{"dataset": "retinal OCT scans (Kermany 2017)", "cutout": 0.25, "arch": "swin", "norm_position": "pre", "num_experts": 4, "moe_every": 1, "experts_per_token": 2, "shared_expert": false, "loss": "cross_entropy", "optimizer": "soap", "adamw_lr_other_params": 0.0019, "epochs": 31.2}
Rows from block 10 of a small image classifier, named by matrix and row number. Rows with one number within an expert belong to one neuron, the router's apart. Each number is 500 + 25 x the weight over its row's rms, rounded and kept within 0 to 999. All counts start at 0. Numbers have three digits each. After the name is the row's rms in percent of the matrix's.
Before each expert's rows are labels from the 100 images, of 14848, where the router gives the expert most weight on average: "responds to" is what is common among them. Only what is clearly more common there than usual is listed. The data: retinal OCT scans (Kermany 2017). In brackets: how many of the 100.
# router: router (model.blocks.10.mlp.router.weight, 4x256, trained with AdamW), inputs 128-255
# up: expert up (model.blocks.10.mlp.up, 4x128x256), inputs 128-255
# down: expert down (model.blocks.10.mlp.down, 4x256x128, transposed), outputs 128-255

# expert 0
responds to: finding: choroidal neovascularization (99)
router.0 109:542487481468477496510473456494511515471545522489468521464461481478530483519537528496454500475512504491557532487498509484538467510481509530509523487525495463511489507491478487498480488522511496483507507471533485543493457476498488508491512464480527519520446506505514508518486479512500486491513496523489437459517478553551506467520481522508508494540471507541489506483481513505526484505473
up.8 104:549533515493523524494498538536513492515515493496521536538478516442496512491443532499515509492508474513473474490522465463532517503494492459504431439508480495452495467498464463472499522462529504464518455492510499541454524478546536482537533501475495527484516488480538514514501508518509502530470521495494505517503511516536526509517480536508496494466539483511528496521446482494562485517531
down.8 127:452500462508542467493485489497477490501493503517532460490514448520516481498533511538509493486464487501482503557525514517504479449501522496503518471507511480531498512505490540499482476528513478511495536483484480483547484510448492533502524483536525480512507495460472505493493541484524522468503474507519494526517465482503519490479503483485504549538474467508472459513556507486489567514501
up.9 092:498523529465543513514519491517493529493532489504519529517470452538516494510485498496547545493479460480496476513475461477508528510512480532479481513466479507502483480490476516498522460500551466491541496515470488493486502516483493496514547493525500509557542447517548500455551492507463487467518456511496539480469546464526476501470523480500478499514525488533488523506506464470502467506541
down.9 091:470443494455493488483528512500488547464502529475441493550510461522486474465503510510505493519511476522496527504477477493504482499498494475533535479455525523526457496536511484512505497529467527568503553496494489501493526518483482502519492474532486553509515482540506499461549491505523528470533484511468502473497460489505480508474509507517494460531468504476483496514514489534500504503437
up.10 096:517482453492519467529508492513454510511528497531494515513516490524504494544513474513505525474498519489482493522521520519493492548492457545496494497528476508525472505491527511479489521481507554453487524438513475511526508502494478510503465520491539517515470491490489489472491479501486485534529478478491452472475544513515483523507471499519502482503521534538496509458491526460503507557485
down.10 084:526503551495474540522513490531489482502526474479506506482462509467496523507482535488496508495519516529510474447532489471516501492526453501497466474478497523477495512459488446514511516531515513493522470539498523521502514484515512517511496516463483471503526480503518552538494517508464524503490508528457503485534538478448492517516499539546478463435505558471511504558487478516516497458531
up.11 095:510470480498502476474481540481539442533485517531525486465488526446515536541460501505514485488460516484431430467527512474489495492531484508511486493491459503506529515473482498562506478465524493470469491507508484465542520512484517512511492480496517469492500484459499527518542509490465467506527532447503497457502484491505494547501502491520470462452521513472548499519495480528520521472460
down.11 091:471544521488490490493504471503467481480518508481507515516460518548473509496502485531493517516470515523495499538527519484487485449516564500542516508497532483529511497502481468458483545506503484482496468504549482510462517494456515531489474488466535494482494470521473514500462530527524473505464535502506496517483498505478496448504498538459461526520467471487499451513512496502487505550486
up.12 096:457493534501473484510512532488518474504545452514494512504482533531477459485521484501514549503483551500500471531505514462527463491488541522482525457457537480482485516515455523487491526497480525519521475524523479516504474459539509484473467502521545535514508499537555525514497487480554501469508482494520525481500533484516457511515503457489488512489522537481452519459464508482486486521506
down.12 086:528528507525500520487500485521495480500477524491463517549505522501533497453473532513511470498457530514521512460479530497531490533514480497456517507521465506513490494500473479489524516503495538484472496491510517492490555481528496529518490487473496499518483492523484491509516491509539493531461448526447499472525493511462527522481496549464462497462488448466463488522493513520506444502456
up.13 087:447520459510502460461432488517505534514473521488524506560535472482491473477518515535532529510507518454498538510477500480468516503456494487466483494483529518482511480500544511523488483474509502470530525496510508486552471510505518488525517507477470524507500492502496491476542526469499517499493503506474504499497519501535503514529513482496466489560517504486497534476501523498450507486448
down.13 078:457472517469481565515514513521482507509559521503473489516504457468462526483491517504498521503473500498462465482510513496482474477487525514502515512491511504518464464487486514505510516518528467512517497534523493475477513501532533548496479513479490497531514455528483557467513512485501498475528449475451525502507532477494467493514483502496477465489528525490521514539522467456518523493530
up.14 090:499470527534549535489543452473503494473526552555455469476489536492506483482513514494485488477543543528445500533500485493502493512513516554487508499479461519529506505480506520520503503503525522501510471527497525504514495457512484484457513542492504528515515505519540507482520490499529498483499449467489518443546512481501534477487508477513471476468527498533483476456498509460567507511499
down.14 079:530500498553548501503515505472495460500501453532520496507476503477499481507484506482493512501484504539514457534486464475528532488515523472512487501478441483504526515516488507474516465475502527509543469510495522480519473501478520477481516510552476500521518453499518488494497482528519541491469498495536516511477494531523502541503528479478430506474507544463451489510501545496502468506500

# expert 1
responds to: finding: normal (98)
router.1 095:476534500492487522524461488496465507534537495507490484485469493481479486472503519533486461506547496496473486518488519496478466495466524532508514501474506496466491477525460460524512509506501504554522500511519515488516499466499512501500474489442474506518494501515505511534507528496505512509480513480479524509510525420512466493510517482482492499502477510529545523522523500525524466456481
up.8 103:490536525516492502510504462520486486489501510484470531497480505540501511495451556503486501466497489498530483504506462475518493482522494488504507501500486534469541545494539479499499476489477460484557492498504498488536519458515496512499515521475476518474484452497536480480549492530506487480472532532465518557488459540537484544484526543508481525498463494481496522485485482534511491467487
down.8 104:514495540510475554510501504513512489503506499485505514515532535468508545505515519504493522516504556493527514447515515466496494537494510501490463506531480492471517489463456484512482549514517501475494454490516520505498515504545519501493502509454486464503507505523466518518461500516477474542485489472492490474521548523517517475498450554486467479504500497496544472474485478488521497510522
up.9 103:477456501513483521531453534515528500498475483543479503493516535528550494508526472512502502515468526523498485530510522530501453477540491496522492468480519458514498526527503524554482496499489475495442473452506483497502519505512468520462449503491480480512527505486514508496522518491492471458537470510529443513500491490511510476494469496518470491481460529482468437460561498471513501510516
down.9 099:482564529492509514438501518521451518486517515488517512548475525526477500504463473523514535487477518515494505501525488511493526489522489497541512503487531489512505512472495474444473505470503499437517489512518504503479515452493490518525467442468505514477507453484504466498495543496546465523528518559480450493520515504459489483504491537488481466428480520474464489509461479465514496493469
up.10 091:508486537497506506495529487466490474514452518494497538509494489564481543516504506541487495507478508521454506492514472474505518497541504483515509520502500500477507537488551508448461520442511481503468506475540488413531512526479519480483493524472466500462517452488509538472523505507549498513536548517465483525459476491512506486504488535540475506495473519502517485470506471535500518510485
down.10 079:533542509488487515507490464547503507512549491483500516527456478507527483508482567504483522462516529476497512509527485490508486503495545510477485503457474539483491504465516496486541513515534503439556505498496493554480477458522503487500504532484518503527471460498523482543487521539473521468465492508478542530510519528475532498526513511491479507474521456485500506500511466463509506489518
up.11 083:503553524505516491483500508510500506472465514506518480528511522483471506514449477523524481484508534474472491525503531515485537533520527472463480462504483475484495512512508521482503516503540515467482494538488499518449518487480537507490536509506494504495505505515513534490467506482519519504511498475475520502494531508548491504558461533499469481461548477442520488457504523493541513518502
down.11 070:554508512527496486501530503536520492477504458515483520479516470470517504538527529522494521497510517513511504500532477463483476488566508469524473497469456529493516528501482493551508496489471484505529492487517483487516476478455475543534471511494526493491515471475508500505469471532419496511435554488522529528500524528494532546520542483496474486521479499459506512550492505519499494504531
up.12 106:532500494560495503569515496508493514534478503529503527488493473440507514515492514477501527465489480528530428511469499472569529494515540501460422484510440521478516514496466503506542517496500520521546546514453524493514491495483532469465515501528528481486523490493500535532502504512462511493470513488529531495493495499485513528522500482531508493492512475496515528516515473539546504457515
down.12 105:453498497508532513476537507506447555497501532487515494530534490509510506536478493527494543483523495504508516545541465481525532501521451493467471493463521528495500515490529531508467457490490505473510545497449494490542467500470492475569491474522475549474562478485502468490523516466544542488508508503483479501516498469515511521473510488518518475509491540535500498483489480458465531480497
up.13 115:503505514501525476509492520507472477491513514478515519489501495499442522493508501519536576475488506462468551508544510487481536503511486469487503484503479504492466469504519527504499479495482488467558456498523459455505484509528504506527521578489480468510459425492517478480492468467522482527516518496461507469488526515498481496549533523517496502504525534511484524492465525527457511512558
down.13 101:497543509438516467511513512512485534502530513457517474488490449517489493518472495458526508499488441496497496523512476491504508507501507490521515492475521532491480481518525465497531484545533525536537533503510476528448505491484475474520536468523506520541496472502503449493484492506492513452551482535485549496493504452480486523504510520542493488526530468510487514535528447476469516530544
up.14 083:515482488532490464523489458529487467522487487499536487534493507544462528510546487466510485508469504507470463529482487466504520520492470459510487518535498488492507501475517538486420512475503465493523457457474547497508498535465574476533507510496462514508510535479525484476457529476503504454475502519511487468515530485501486445514531466523484519497494504526508505486474505525527498483509
down.14 093:504497512476457543539503455469513485513540517490471506461407502494524469514502531512485476501551493524494484505485469508511464505497509513553502478465476509473477514491520479534523504530514530511504522495493489529490480452513512516492528514495492500517519491463525529529518533563435529446544475491498524530524491476509506482543474494520508520462508510490503520479532495500496479479465

# expert 3
responds to: finding: normal (79)
router.3 108:533467495532531481518522550474494491503487450456519484555561514524518503492466483484551508504490532469476478491527490475456530484524508483468528495550456469448501497496533499522494530459509535477500497484472512501513507532500504461520456498490498500488493519484449472495469480507464548512509493476501502495472493475521521549470485489501496505475503466474505493499486550531479548535498
up.8 071:558518494498499511509486477513494497508499539513476530501471472486529533488489486500529517520520484510512479514536470421515523513517474531490472507470501482492530480476522527525549460546527499485539473467496497507514525512489522531520514488471517518549516474527524498480486495500522520502497515469490510477516515494474477520482505507489466453477501524534506495566533493464524441499526
down.8 051:448519496462505509488490533526558493519522500476484475470502488472442535507531539509490523528506490468470514472468510500503480502473540514523509471459502498525424450502435505516497494502508449531494514513532497503474451508480540485511525519529508513511493496477471495526488511481496474479485481492506523490560520496519487471496482488473515487473543520508547548493521487483536540487527
up.9 115:529514480483493485497507457521507519530506500509468497515515508509489533493471527496492500520531487483501505499544533496542503516512499486517490497539513527513487516466533505543514512516528474475480470468506486503520510532518501514528539592456462509467475475511452509528477521495481504528499513518464519531421502525529501487511501533489484446506483474499530532484514473484483458533485
down.9 092:489488537477507505542532507521483504499524493475515533483491474487498514523500484442519513479465506524532492480529482450487493494519443473512462486521538512461477497482480462493489483506486508520543504463491520487475503490503489469496506458497475529482511488519497480518508477512477516516550518544491489464518522485460493522482490535556494488510507554498504511546473457524489540492535
up.10 102:495513471458506464513502469526490511533508509526476483527529518496532508483474475494512495471491504481523488544528520496504501526472523489515487463562555505501546532475518510458528526488491530469498507524476501572539537500492474472501538547526518573470472464482481483494513507474506532466495507516485500501413503489547499519511515499501499463496549541517504524456487469484482489517486
down.10 096:532492533477467495550522465535508487509537480486523528480449487509519520531539517475501512481539537511494494503553487487514471475511503457527481443523484518456473499493489456513494516529497511486543471420508499491470504491506492508480506518461502471512512475449515483546458507563441510479517539540525515524508543487462508523510492516549452497479489502504542494496512481510494550521532
up.11 109:502506451491540528493451498503501501541536516534496436500490495517447496503525519509518478527523514483442497547504536510534516512448522487469480500491518475529510460520529538486522503497518475477514494472494525495491479546489575482484521526517491478507502529551495498478498539493502516514490458467480502521510514484522506458498493502472467520491505479559465511491504517479537474492488
down.11 102:559525491532500516504454528512545446533503481529522518450509536462509504484493493483514495512498498481504487456475523504510550531504521492483480483530448485480531487487508472471539502481495523505513450497514503515495489515554514444474527546498527437528480514505550505518486491512469484531453514465561516506474526507494502506535538478534484556488532500506517545460442524549510455479538
up.12 095:481516527478467518520490511455534452530513499514525544493485513479481488543478510496507480506507490501528461513497485518520493555489509487489467500495479477461534509538506489491473519466503526488512492498532488460481466477491551486485524506487474489529519491519536536503482515555501502514521541515487516513512511500466487509535459522512486491476495536474491534484477529512499433500492
down.12 103:491491516498514516511508493512472552487540484495521514521470447491472472526516521513498535483496526506519486572526450456493535471469522466485449526454482485473523524524514533518487503506518525442577505492488480490505516451480504496528514507511464494498534472510494510520495546537480573459507523501474518509480514514530541514534490509507497478516482501492485483534486503458485506490512
up.13 116:528494475489491509539489511497530496520534485508517509472496506464524512524523530472503460553540524491476447503509536526528489485442503508504478483499489498433520516532517482481499531505540518499511492497543529497520499487475487447462554588484489500500462508513505508469504524559479545487487516499491506544461508521535524510526478525513483495544547518502523518496512509504483502461526
down.13 110:515446480549498530507507508483535475519500485547534469505536497509486539498528485481521470559522524514471450502509533489492500469508496476510494506503491461466527488529514520486493496467464472513459473468516548484515477548494533505451493514486464430500513535488470505481487519514495502504468519457534485497516533463468475489511491469478478569509508515517536498515513542504488513497501
up.14 118:503518514523484539542498503526519437513503495485533507481444507490499540462493481522499527502500484517480463483500492491510501463527516481513477520500481507494484477518468481505515492509509506517517490513503492455468522507488550534526513498425501428524529484520507515468461525550466493521467542495525552521533518492452473503512512504481483535448506525512502521559506545500514502466512
down.14 118:508473552495491518563541504509493485493537500464489498492497476501466545510517511489511516520503519524497476476508472437539487502511492492507475480508510513480450488483470459493497535535507503555522470462508486500489514513500515490488525499451499487506525495540483514509466475524494507506498495492498527478528541474496473490477468538517468481515479538516555534547512476518544517504526