{"horizontal_flip": true, "cutout": 0.25, "parallel_block": false, "patch_size": [2, 2], "widths": [64, 128, 256, 512], "lr": 0.002, "one_sided": true, "batch_size": 384, "final_lr_fraction": 0}
Rows from expert 2 of block 11, named by matrix and row number. Rows with one number belong to one neuron. Each number is 200 + 30 x the weight over its row's rms, rounded and kept within 0 to 999. All counts start at 0. After the name is the row's rms in percent of the matrix's.
# up: expert up (model.blocks.11.mlp.up, 4x128x256), inputs 64-95
# down: expert down (model.blocks.11.mlp.down, 4x256x128, transposed), outputs 64-95
up.8,089,237,223,216,238,257,100,273,222,156,221,195,203,193,199,216,234,183,201,207,155,212,191,173,243,196,170,216,197,208,189,228,215
down.8,083,161,201,190,160,205,203,158,209,199,198,219,200,228,201,205,173,209,222,231,144,181,212,184,155,190,194,186,176,155,203,257,192
up.9,092,245,170,274,218,200,197,227,210,207,226,184,277,149,213,213,184,193,148,180,168,210,209,187,198,236,191,289,207,145,221,159,230
down.9,095,240,184,228,228,192,212,213,170,210,157,223,205,183,185,128,211,202,203,166,202,191,231,202,179,198,225,236,226,156,205,159,224
up.10,097,156,230,140,160,228,199,191,184,201,223,211,199,234,227,190,233,241,206,235,252,185,160,167,221,185,215,216,126,171,203,228,158
down.10,084,227,185,160,188,174,178,249,228,196,177,222,236,250,235,200,168,150,197,207,219,196,214,217,250,221,217,208,244,229,207,229,185
up.11,091,201,223,172,220,194,197,213,182,189,188,150,218,254,222,141,170,177,176,146,195,238,183,170,167,207,229,232,231,157,207,204,198
down.11,068,193,183,159,217,199,200,180,218,174,189,225,235,169,212,178,236,157,163,168,155,227,276,213,227,154,262,160,237,197,223,209,153
up.12,062,174,258,206,204,212,206,169,159,222,191,212,189,151,221,187,225,207,233,210,151,179,196,221,202,139,154,237,220,190,227,190,193
down.12,063,198,219,234,163,212,220,197,219,182,284,157,155,209,216,225,213,218,187,205,254,168,189,175,190,203,218,189,160,206,187,190,212
up.13,105,145,240,196,191,201,253,190,208,158,191,203,169,167,220,168,159,260,198,179,217,179,160,169,198,176,201,203,171,158,207,247,228
down.13,121,202,248,237,204,167,228,174,223,179,202,244,165,204,266,154,222,184,194,175,201,188,125,163,182,187,193,193,182,147,224,170,236
up.14,100,159,213,164,223,224,167,215,202,224,202,252,174,182,222,182,247,162,160,219,173,231,158,226,146,203,243,217,216,171,199,169,174
down.14,099,196,154,206,200,192,165,261,218,204,150,200,257,213,190,195,204,171,190,187,184,242,266,213,190,239,230,217,195,208,214,188,178
up.15,097,166,207,193,216,186,235,204,163,188,175,196,205,222,195,172,171,237,160,218,242,196,155,165,185,176,215,216,211,145,198,224,214
down.15,093,200,205,196,218,215,196,181,211,201,222,221,197,148,216,219,191,180,233,213,175,217,186,184,210,201,179,212,211,234,195,208,204
up.16,128,253,210,190,153,168,183,218,276,164,239,205,264,196,197,158,195,217,120,145,201,202,237,199,195,205,216,259,209,187,199,259,216
down.16,146,224,227,235,203,189,233,174,200,203,206,147,205,168,228,188,205,202,184,141,227,176,204,196,226,184,222,194,221,203,209,166,202
up.17,086,147,234,235,206,249,167,169,215,164,179,175,200,164,151,232,185,229,260,202,156,180,215,206,202,232,174,227,176,204,254,167,230
down.17,088,197,189,169,212,171,216,202,256,171,179,228,211,171,265,173,205,175,218,136,198,184,204,167,223,198,234,178,253,199,235,160,234
up.18,105,242,199,206,222,136,213,196,176,229,178,195,205,175,220,193,220,239,227,168,215,172,216,188,230,173,169,216,203,188,187,185,216
down.18,098,179,138,216,176,187,166,204,204,218,153,217,236,227,167,205,166,199,190,209,192,248,205,217,158,223,164,207,142,186,241,168,125
up.19,124,206,243,161,191,201,210,202,179,181,159,222,204,204,213,157,210,211,168,171,221,209,174,206,202,183,228,179,151,199,222,178,201
down.19,125,226,213,187,252,193,218,230,202,183,167,201,233,235,223,199,215,184,243,189,192,173,193,233,221,242,194,125,215,234,219,176,214
up.20,097,207,233,194,184,213,214,206,143,189,178,224,213,198,183,186,225,211,186,241,154,175,171,199,178,162,198,253,183,164,244,195,203
down.20,105,279,164,229,203,150,250,199,174,213,157,159,174,220,218,204,188,208,225,210,265,168,197,206,193,208,200,162,153,151,181,199,209
up.21,077,184,248,238,179,219,200,198,198,158,242,150,209,187,207,180,221,187,164,177,194,207,227,193,215,237,237,234,266,170,180,223,255
down.21,070,199,211,159,188,218,210,156,201,144,222,155,201,213,210,185,141,185,169,212,229,152,240,164,229,203,212,197,204,191,187,262,178
up.22,117,247,179,266,231,206,162,231,177,196,173,216,203,187,168,207,252,175,169,201,173,194,170,251,189,179,209,132,172,178,192,188,173
down.22,115,154,228,233,199,184,130,202,172,215,172,247,234,187,175,180,217,184,139,236,132,265,191,160,138,193,228,218,161,128,207,225,171
up.23,073,245,233,282,202,198,201,216,201,186,221,121,194,226,215,152,202,259,178,182,166,238,203,157,201,213,194,222,200,177,220,236,243
down.23,055,173,214,216,239,246,172,220,186,154,271,234,166,217,188,200,165,192,182,195,143,189,203,203,219,213,203,187,241,166,204,205,196
up.24,137,209,226,199,203,212,153,201,171,192,247,157,179,195,185,194,148,187,214,210,233,279,224,183,225,203,181,229,217,196,182,197,167
down.24,175,187,221,209,166,175,230,187,223,163,226,183,158,204,238,202,230,167,184,196,249,198,150,195,227,185,204,174,175,162,225,184,202
up.25,121,215,183,211,227,208,211,200,184,201,190,234,195,180,192,121,133,202,177,147,237,219,217,168,166,177,253,193,274,121,184,185,218
down.25,140,197,188,192,203,222,200,229,189,217,245,199,154,182,194,177,151,251,204,197,210,175,219,153,234,163,200,249,234,165,157,245,210
up.26,101,175,234,169,266,255,167,144,192,177,145,212,211,170,177,194,175,156,201,190,156,235,251,198,173,187,227,188,269,206,184,201,218
down.26,099,244,163,223,126,161,203,211,221,247,206,178,230,236,196,218,220,207,226,223,237,202,218,216,216,239,194,181,179,216,226,186,193
up.27,106,136,199,169,187,171,179,157,213,187,216,188,264,214,188,160,229,139,156,221,180,209,240,149,121,283,240,225,226,162,199,200,212
down.27,106,227,198,183,143,179,221,178,234,182,186,126,221,246,225,191,183,197,198,204,231,201,247,222,199,209,220,192,173,219,190,242,199
up.28,121,202,258,215,246,242,191,163,193,151,165,188,193,177,193,168,182,174,162,206,201,214,205,231,200,178,228,204,223,198,186,227,223
down.28,125,190,217,179,191,181,252,177,212,170,234,170,147,182,237,205,220,176,214,187,247,160,150,191,254,174,202,213,196,221,218,178,228
up.29,113,190,190,220,201,194,181,173,198,191,209,216,216,229,190,154,186,229,201,202,195,208,194,183,166,176,220,181,219,155,195,221,197
down.29,131,183,204,195,191,207,198,207,146,257,197,205,185,201,111,238,213,248,227,259,169,201,228,240,162,208,167,217,163,220,166,225,164
up.30,113,192,216,199,179,192,124,202,201,182,182,230,212,167,175,171,218,221,158,192,212,264,166,189,185,170,165,205,207,199,240,230,142
down.30,116,222,194,258,202,157,205,211,154,235,205,192,205,214,165,206,238,220,177,190,205,197,149,194,156,193,196,129,138,197,212,173,185
up.31,100,221,181,181,240,188,204,241,203,215,134,208,209,185,185,208,226,239,179,209,214,217,196,188,220,185,250,136,167,164,159,242,141
down.31,086,212,166,238,136,139,172,219,197,236,230,168,227,245,193,175,213,183,207,213,210,231,204,163,151,188,231,165,183,203,236,198,197
up.32,074,209,194,227,143,192,222,211,242,187,221,168,223,214,200,198,202,235,231,192,249,213,208,203,162,188,169,143,184,163,183,181,200
down.32,066,261,217,255,248,199,196,229,113,190,187,206,205,226,216,140,199,197,164,219,210,178,165,165,184,254,191,156,200,183,194,222,216
up.33,087,204,220,209,168,205,158,187,161,140,208,158,160,175,204,223,180,171,170,213,218,210,212,193,188,132,169,225,134,178,131,202,182
down.33,064,156,217,171,206,213,176,230,182,227,219,210,210,208,143,182,226,200,193,227,143,202,237,213,197,175,244,187,227,181,193,230,193
up.34,090,228,175,196,213,239,184,215,165,208,201,164,204,195,218,208,160,178,175,189,244,215,204,209,221,202,203,182,154,200,189,183,152
down.34,075,199,217,197,172,178,237,199,212,160,143,150,177,227,241,167,172,147,213,186,225,187,210,227,203,242,165,155,161,197,243,171,236
up.35,108,194,210,204,171,138,175,239,157,208,255,207,247,204,176,222,223,222,150,182,191,187,154,174,181,201,194,211,193,177,202,225,184
down.35,090,218,165,220,139,172,184,192,252,199,153,188,261,232,243,185,228,162,176,193,193,215,253,183,156,209,256,194,167,168,218,213,180
up.36,096,229,212,163,223,253,261,199,198,170,175,188,209,218,218,191,245,199,220,154,245,170,256,192,203,161,238,179,276,165,139,166,220
down.36,082,203,189,251,201,205,167,203,216,249,169,189,231,204,172,226,227,191,228,227,202,242,219,260,173,205,193,191,171,243,237,186,163
up.37,103,224,210,252,217,206,257,152,224,200,172,165,227,249,224,179,165,209,202,190,226,183,225,162,202,222,203,236,155,180,186,185,255
down.37,104,177,262,210,233,232,159,158,191,160,138,230,240,178,214,173,236,163,142,193,148,225,173,186,158,191,224,164,163,183,221,194,187
up.38,088,256,233,268,191,183,169,238,177,187,192,178,169,234,190,210,215,191,214,194,230,235,163,266,209,220,180,206,157,189,161,203,194
down.38,069,244,193,185,177,191,166,220,210,161,175,227,241,240,241,146,189,133,157,178,187,234,206,184,223,229,214,212,219,171,273,241,153
up.39,104,185,217,209,214,222,183,233,151,209,185,176,172,191,113,195,201,211,194,228,152,227,203,213,177,193,229,147,182,157,151,241,195
down.39,084,186,235,241,231,224,193,232,146,209,212,174,179,212,137,222,196,206,199,230,188,202,209,223,195,210,197,227,162,242,157,223,173
up.40,083,123,233,179,187,217,266,197,186,180,169,256,176,160,175,193,209,231,217,156,202,168,157,177,183,154,219,193,168,189,238,166,215
down.40,089,187,252,198,222,228,250,151,188,162,231,146,137,174,184,228,191,208,212,211,214,156,196,202,204,190,200,157,196,194,139,188,276
up.41,121,124,232,206,209,241,208,176,237,160,214,208,174,143,237,161,161,206,169,157,200,182,142,138,200,188,240,194,214,159,201,234,240
down.41,133,177,257,234,220,208,137,221,229,154,205,257,205,164,225,185,212,140,162,200,143,253,156,185,175,212,189,214,207,157,212,220,227
up.42,128,175,207,242,213,208,187,237,179,169,221,197,228,164,217,216,251,185,162,214,194,233,154,203,228,184,236,224,145,159,165,194,231
down.42,144,230,173,249,200,179,171,221,223,224,133,201,249,184,219,194,205,162,177,170,200,248,213,218,168,222,213,245,192,175,234,161,197
up.43,102,221,210,171,182,161,221,203,179,219,207,219,195,215,172,228,245,207,187,235,203,221,193,168,207,198,204,229,168,163,199,136,237
down.43,087,173,195,169,166,204,164,229,216,180,200,194,163,235,189,224,221,201,211,245,233,237,194,189,189,177,175,156,133,160,221,209,201
up.44,082,225,223,199,226,159,154,201,197,153,178,221,212,192,185,210,189,199,140,270,212,214,230,196,186,174,249,208,246,156,162,221,189
down.44,088,228,202,179,202,214,259,200,197,198,212,233,157,178,239,178,186,226,228,129,257,120,157,174,240,182,184,198,231,212,209,178,239
up.45,085,184,217,213,215,202,185,189,203,131,190,182,247,204,192,188,160,102,193,201,175,262,243,164,246,181,210,169,220,157,210,182,210
down.45,071,173,252,189,177,267,229,167,183,181,207,184,160,163,180,220,194,254,191,186,189,183,177,189,216,141,230,133,193,234,183,212,207
up.46,108,244,235,205,207,173,178,224,246,152,204,167,186,165,210,200,221,176,131,163,227,228,206,177,209,199,235,224,163,145,185,216,207
down.46,127,238,185,207,208,191,219,217,213,217,242,196,184,194,234,177,200,215,223,127,234,162,179,189,260,225,173,182,265,214,219,184,213
up.47,106,231,191,215,174,181,262,189,227,165,220,180,213,200,251,233,239,207,226,204,221,177,190,201,240,181,206,196,214,174,182,206,243
down.47,099,188,193,198,168,185,197,231,180,209,228,197,188,224,172,250,235,203,225,241,218,235,167,215,197,203,165,146,129,216,219,181,179
up.48,079,170,238,194,261,225,169,163,157,180,210,180,186,213,195,186,179,211,178,174,169,246,223,234,240,189,201,207,275,225,170,179,174
down.48,073,253,169,211,181,172,232,220,231,210,223,173,194,202,208,220,238,195,210,165,273,158,190,216,252,207,202,188,237,217,234,141,207
up.49,099,220,169,262,171,259,186,172,209,155,182,199,196,125,224,180,196,118,188,188,215,229,240,162,140,213,198,220,172,186,175,177,192
down.49,091,199,215,210,203,213,196,177,134,225,174,230,188,237,163,201,178,251,241,272,168,215,190,213,148,197,186,220,151,167,154,225,189
up.50,090,170,149,169,167,220,220,155,200,209,217,187,148,169,153,209,168,202,184,224,234,197,196,205,179,155,189,167,196,196,210,167,191
down.50,094,209,234,255,178,214,213,162,216,215,150,158,212,162,202,196,216,194,216,188,209,192,183,233,193,226,204,178,169,211,193,153,216
up.51,093,200,250,222,229,233,210,175,159,115,164,148,148,155,169,194,124,213,192,166,212,165,210,178,233,186,187,177,216,191,162,201,231
down.51,089,173,169,188,181,163,259,178,175,208,194,159,186,169,203,181,163,196,186,135,235,180,225,183,204,160,170,235,155,142,181,161,192
up.52,098,248,242,210,242,190,221,194,187,201,210,174,174,175,201,171,195,198,189,242,168,215,169,144,219,194,251,168,232,183,162,244,205
down.52,096,203,210,188,227,201,219,186,184,223,184,212,180,153,173,255,194,204,244,209,185,162,168,189,179,186,137,152,197,201,157,181,241
up.53,112,210,197,168,211,223,218,169,152,213,232,176,199,234,152,166,230,224,211,240,169,224,239,157,154,179,203,160,196,188,142,240,165
down.53,118,171,189,189,243,242,183,240,164,234,246,174,200,192,136,226,192,246,229,203,178,188,237,209,226,189,191,193,218,261,155,227,191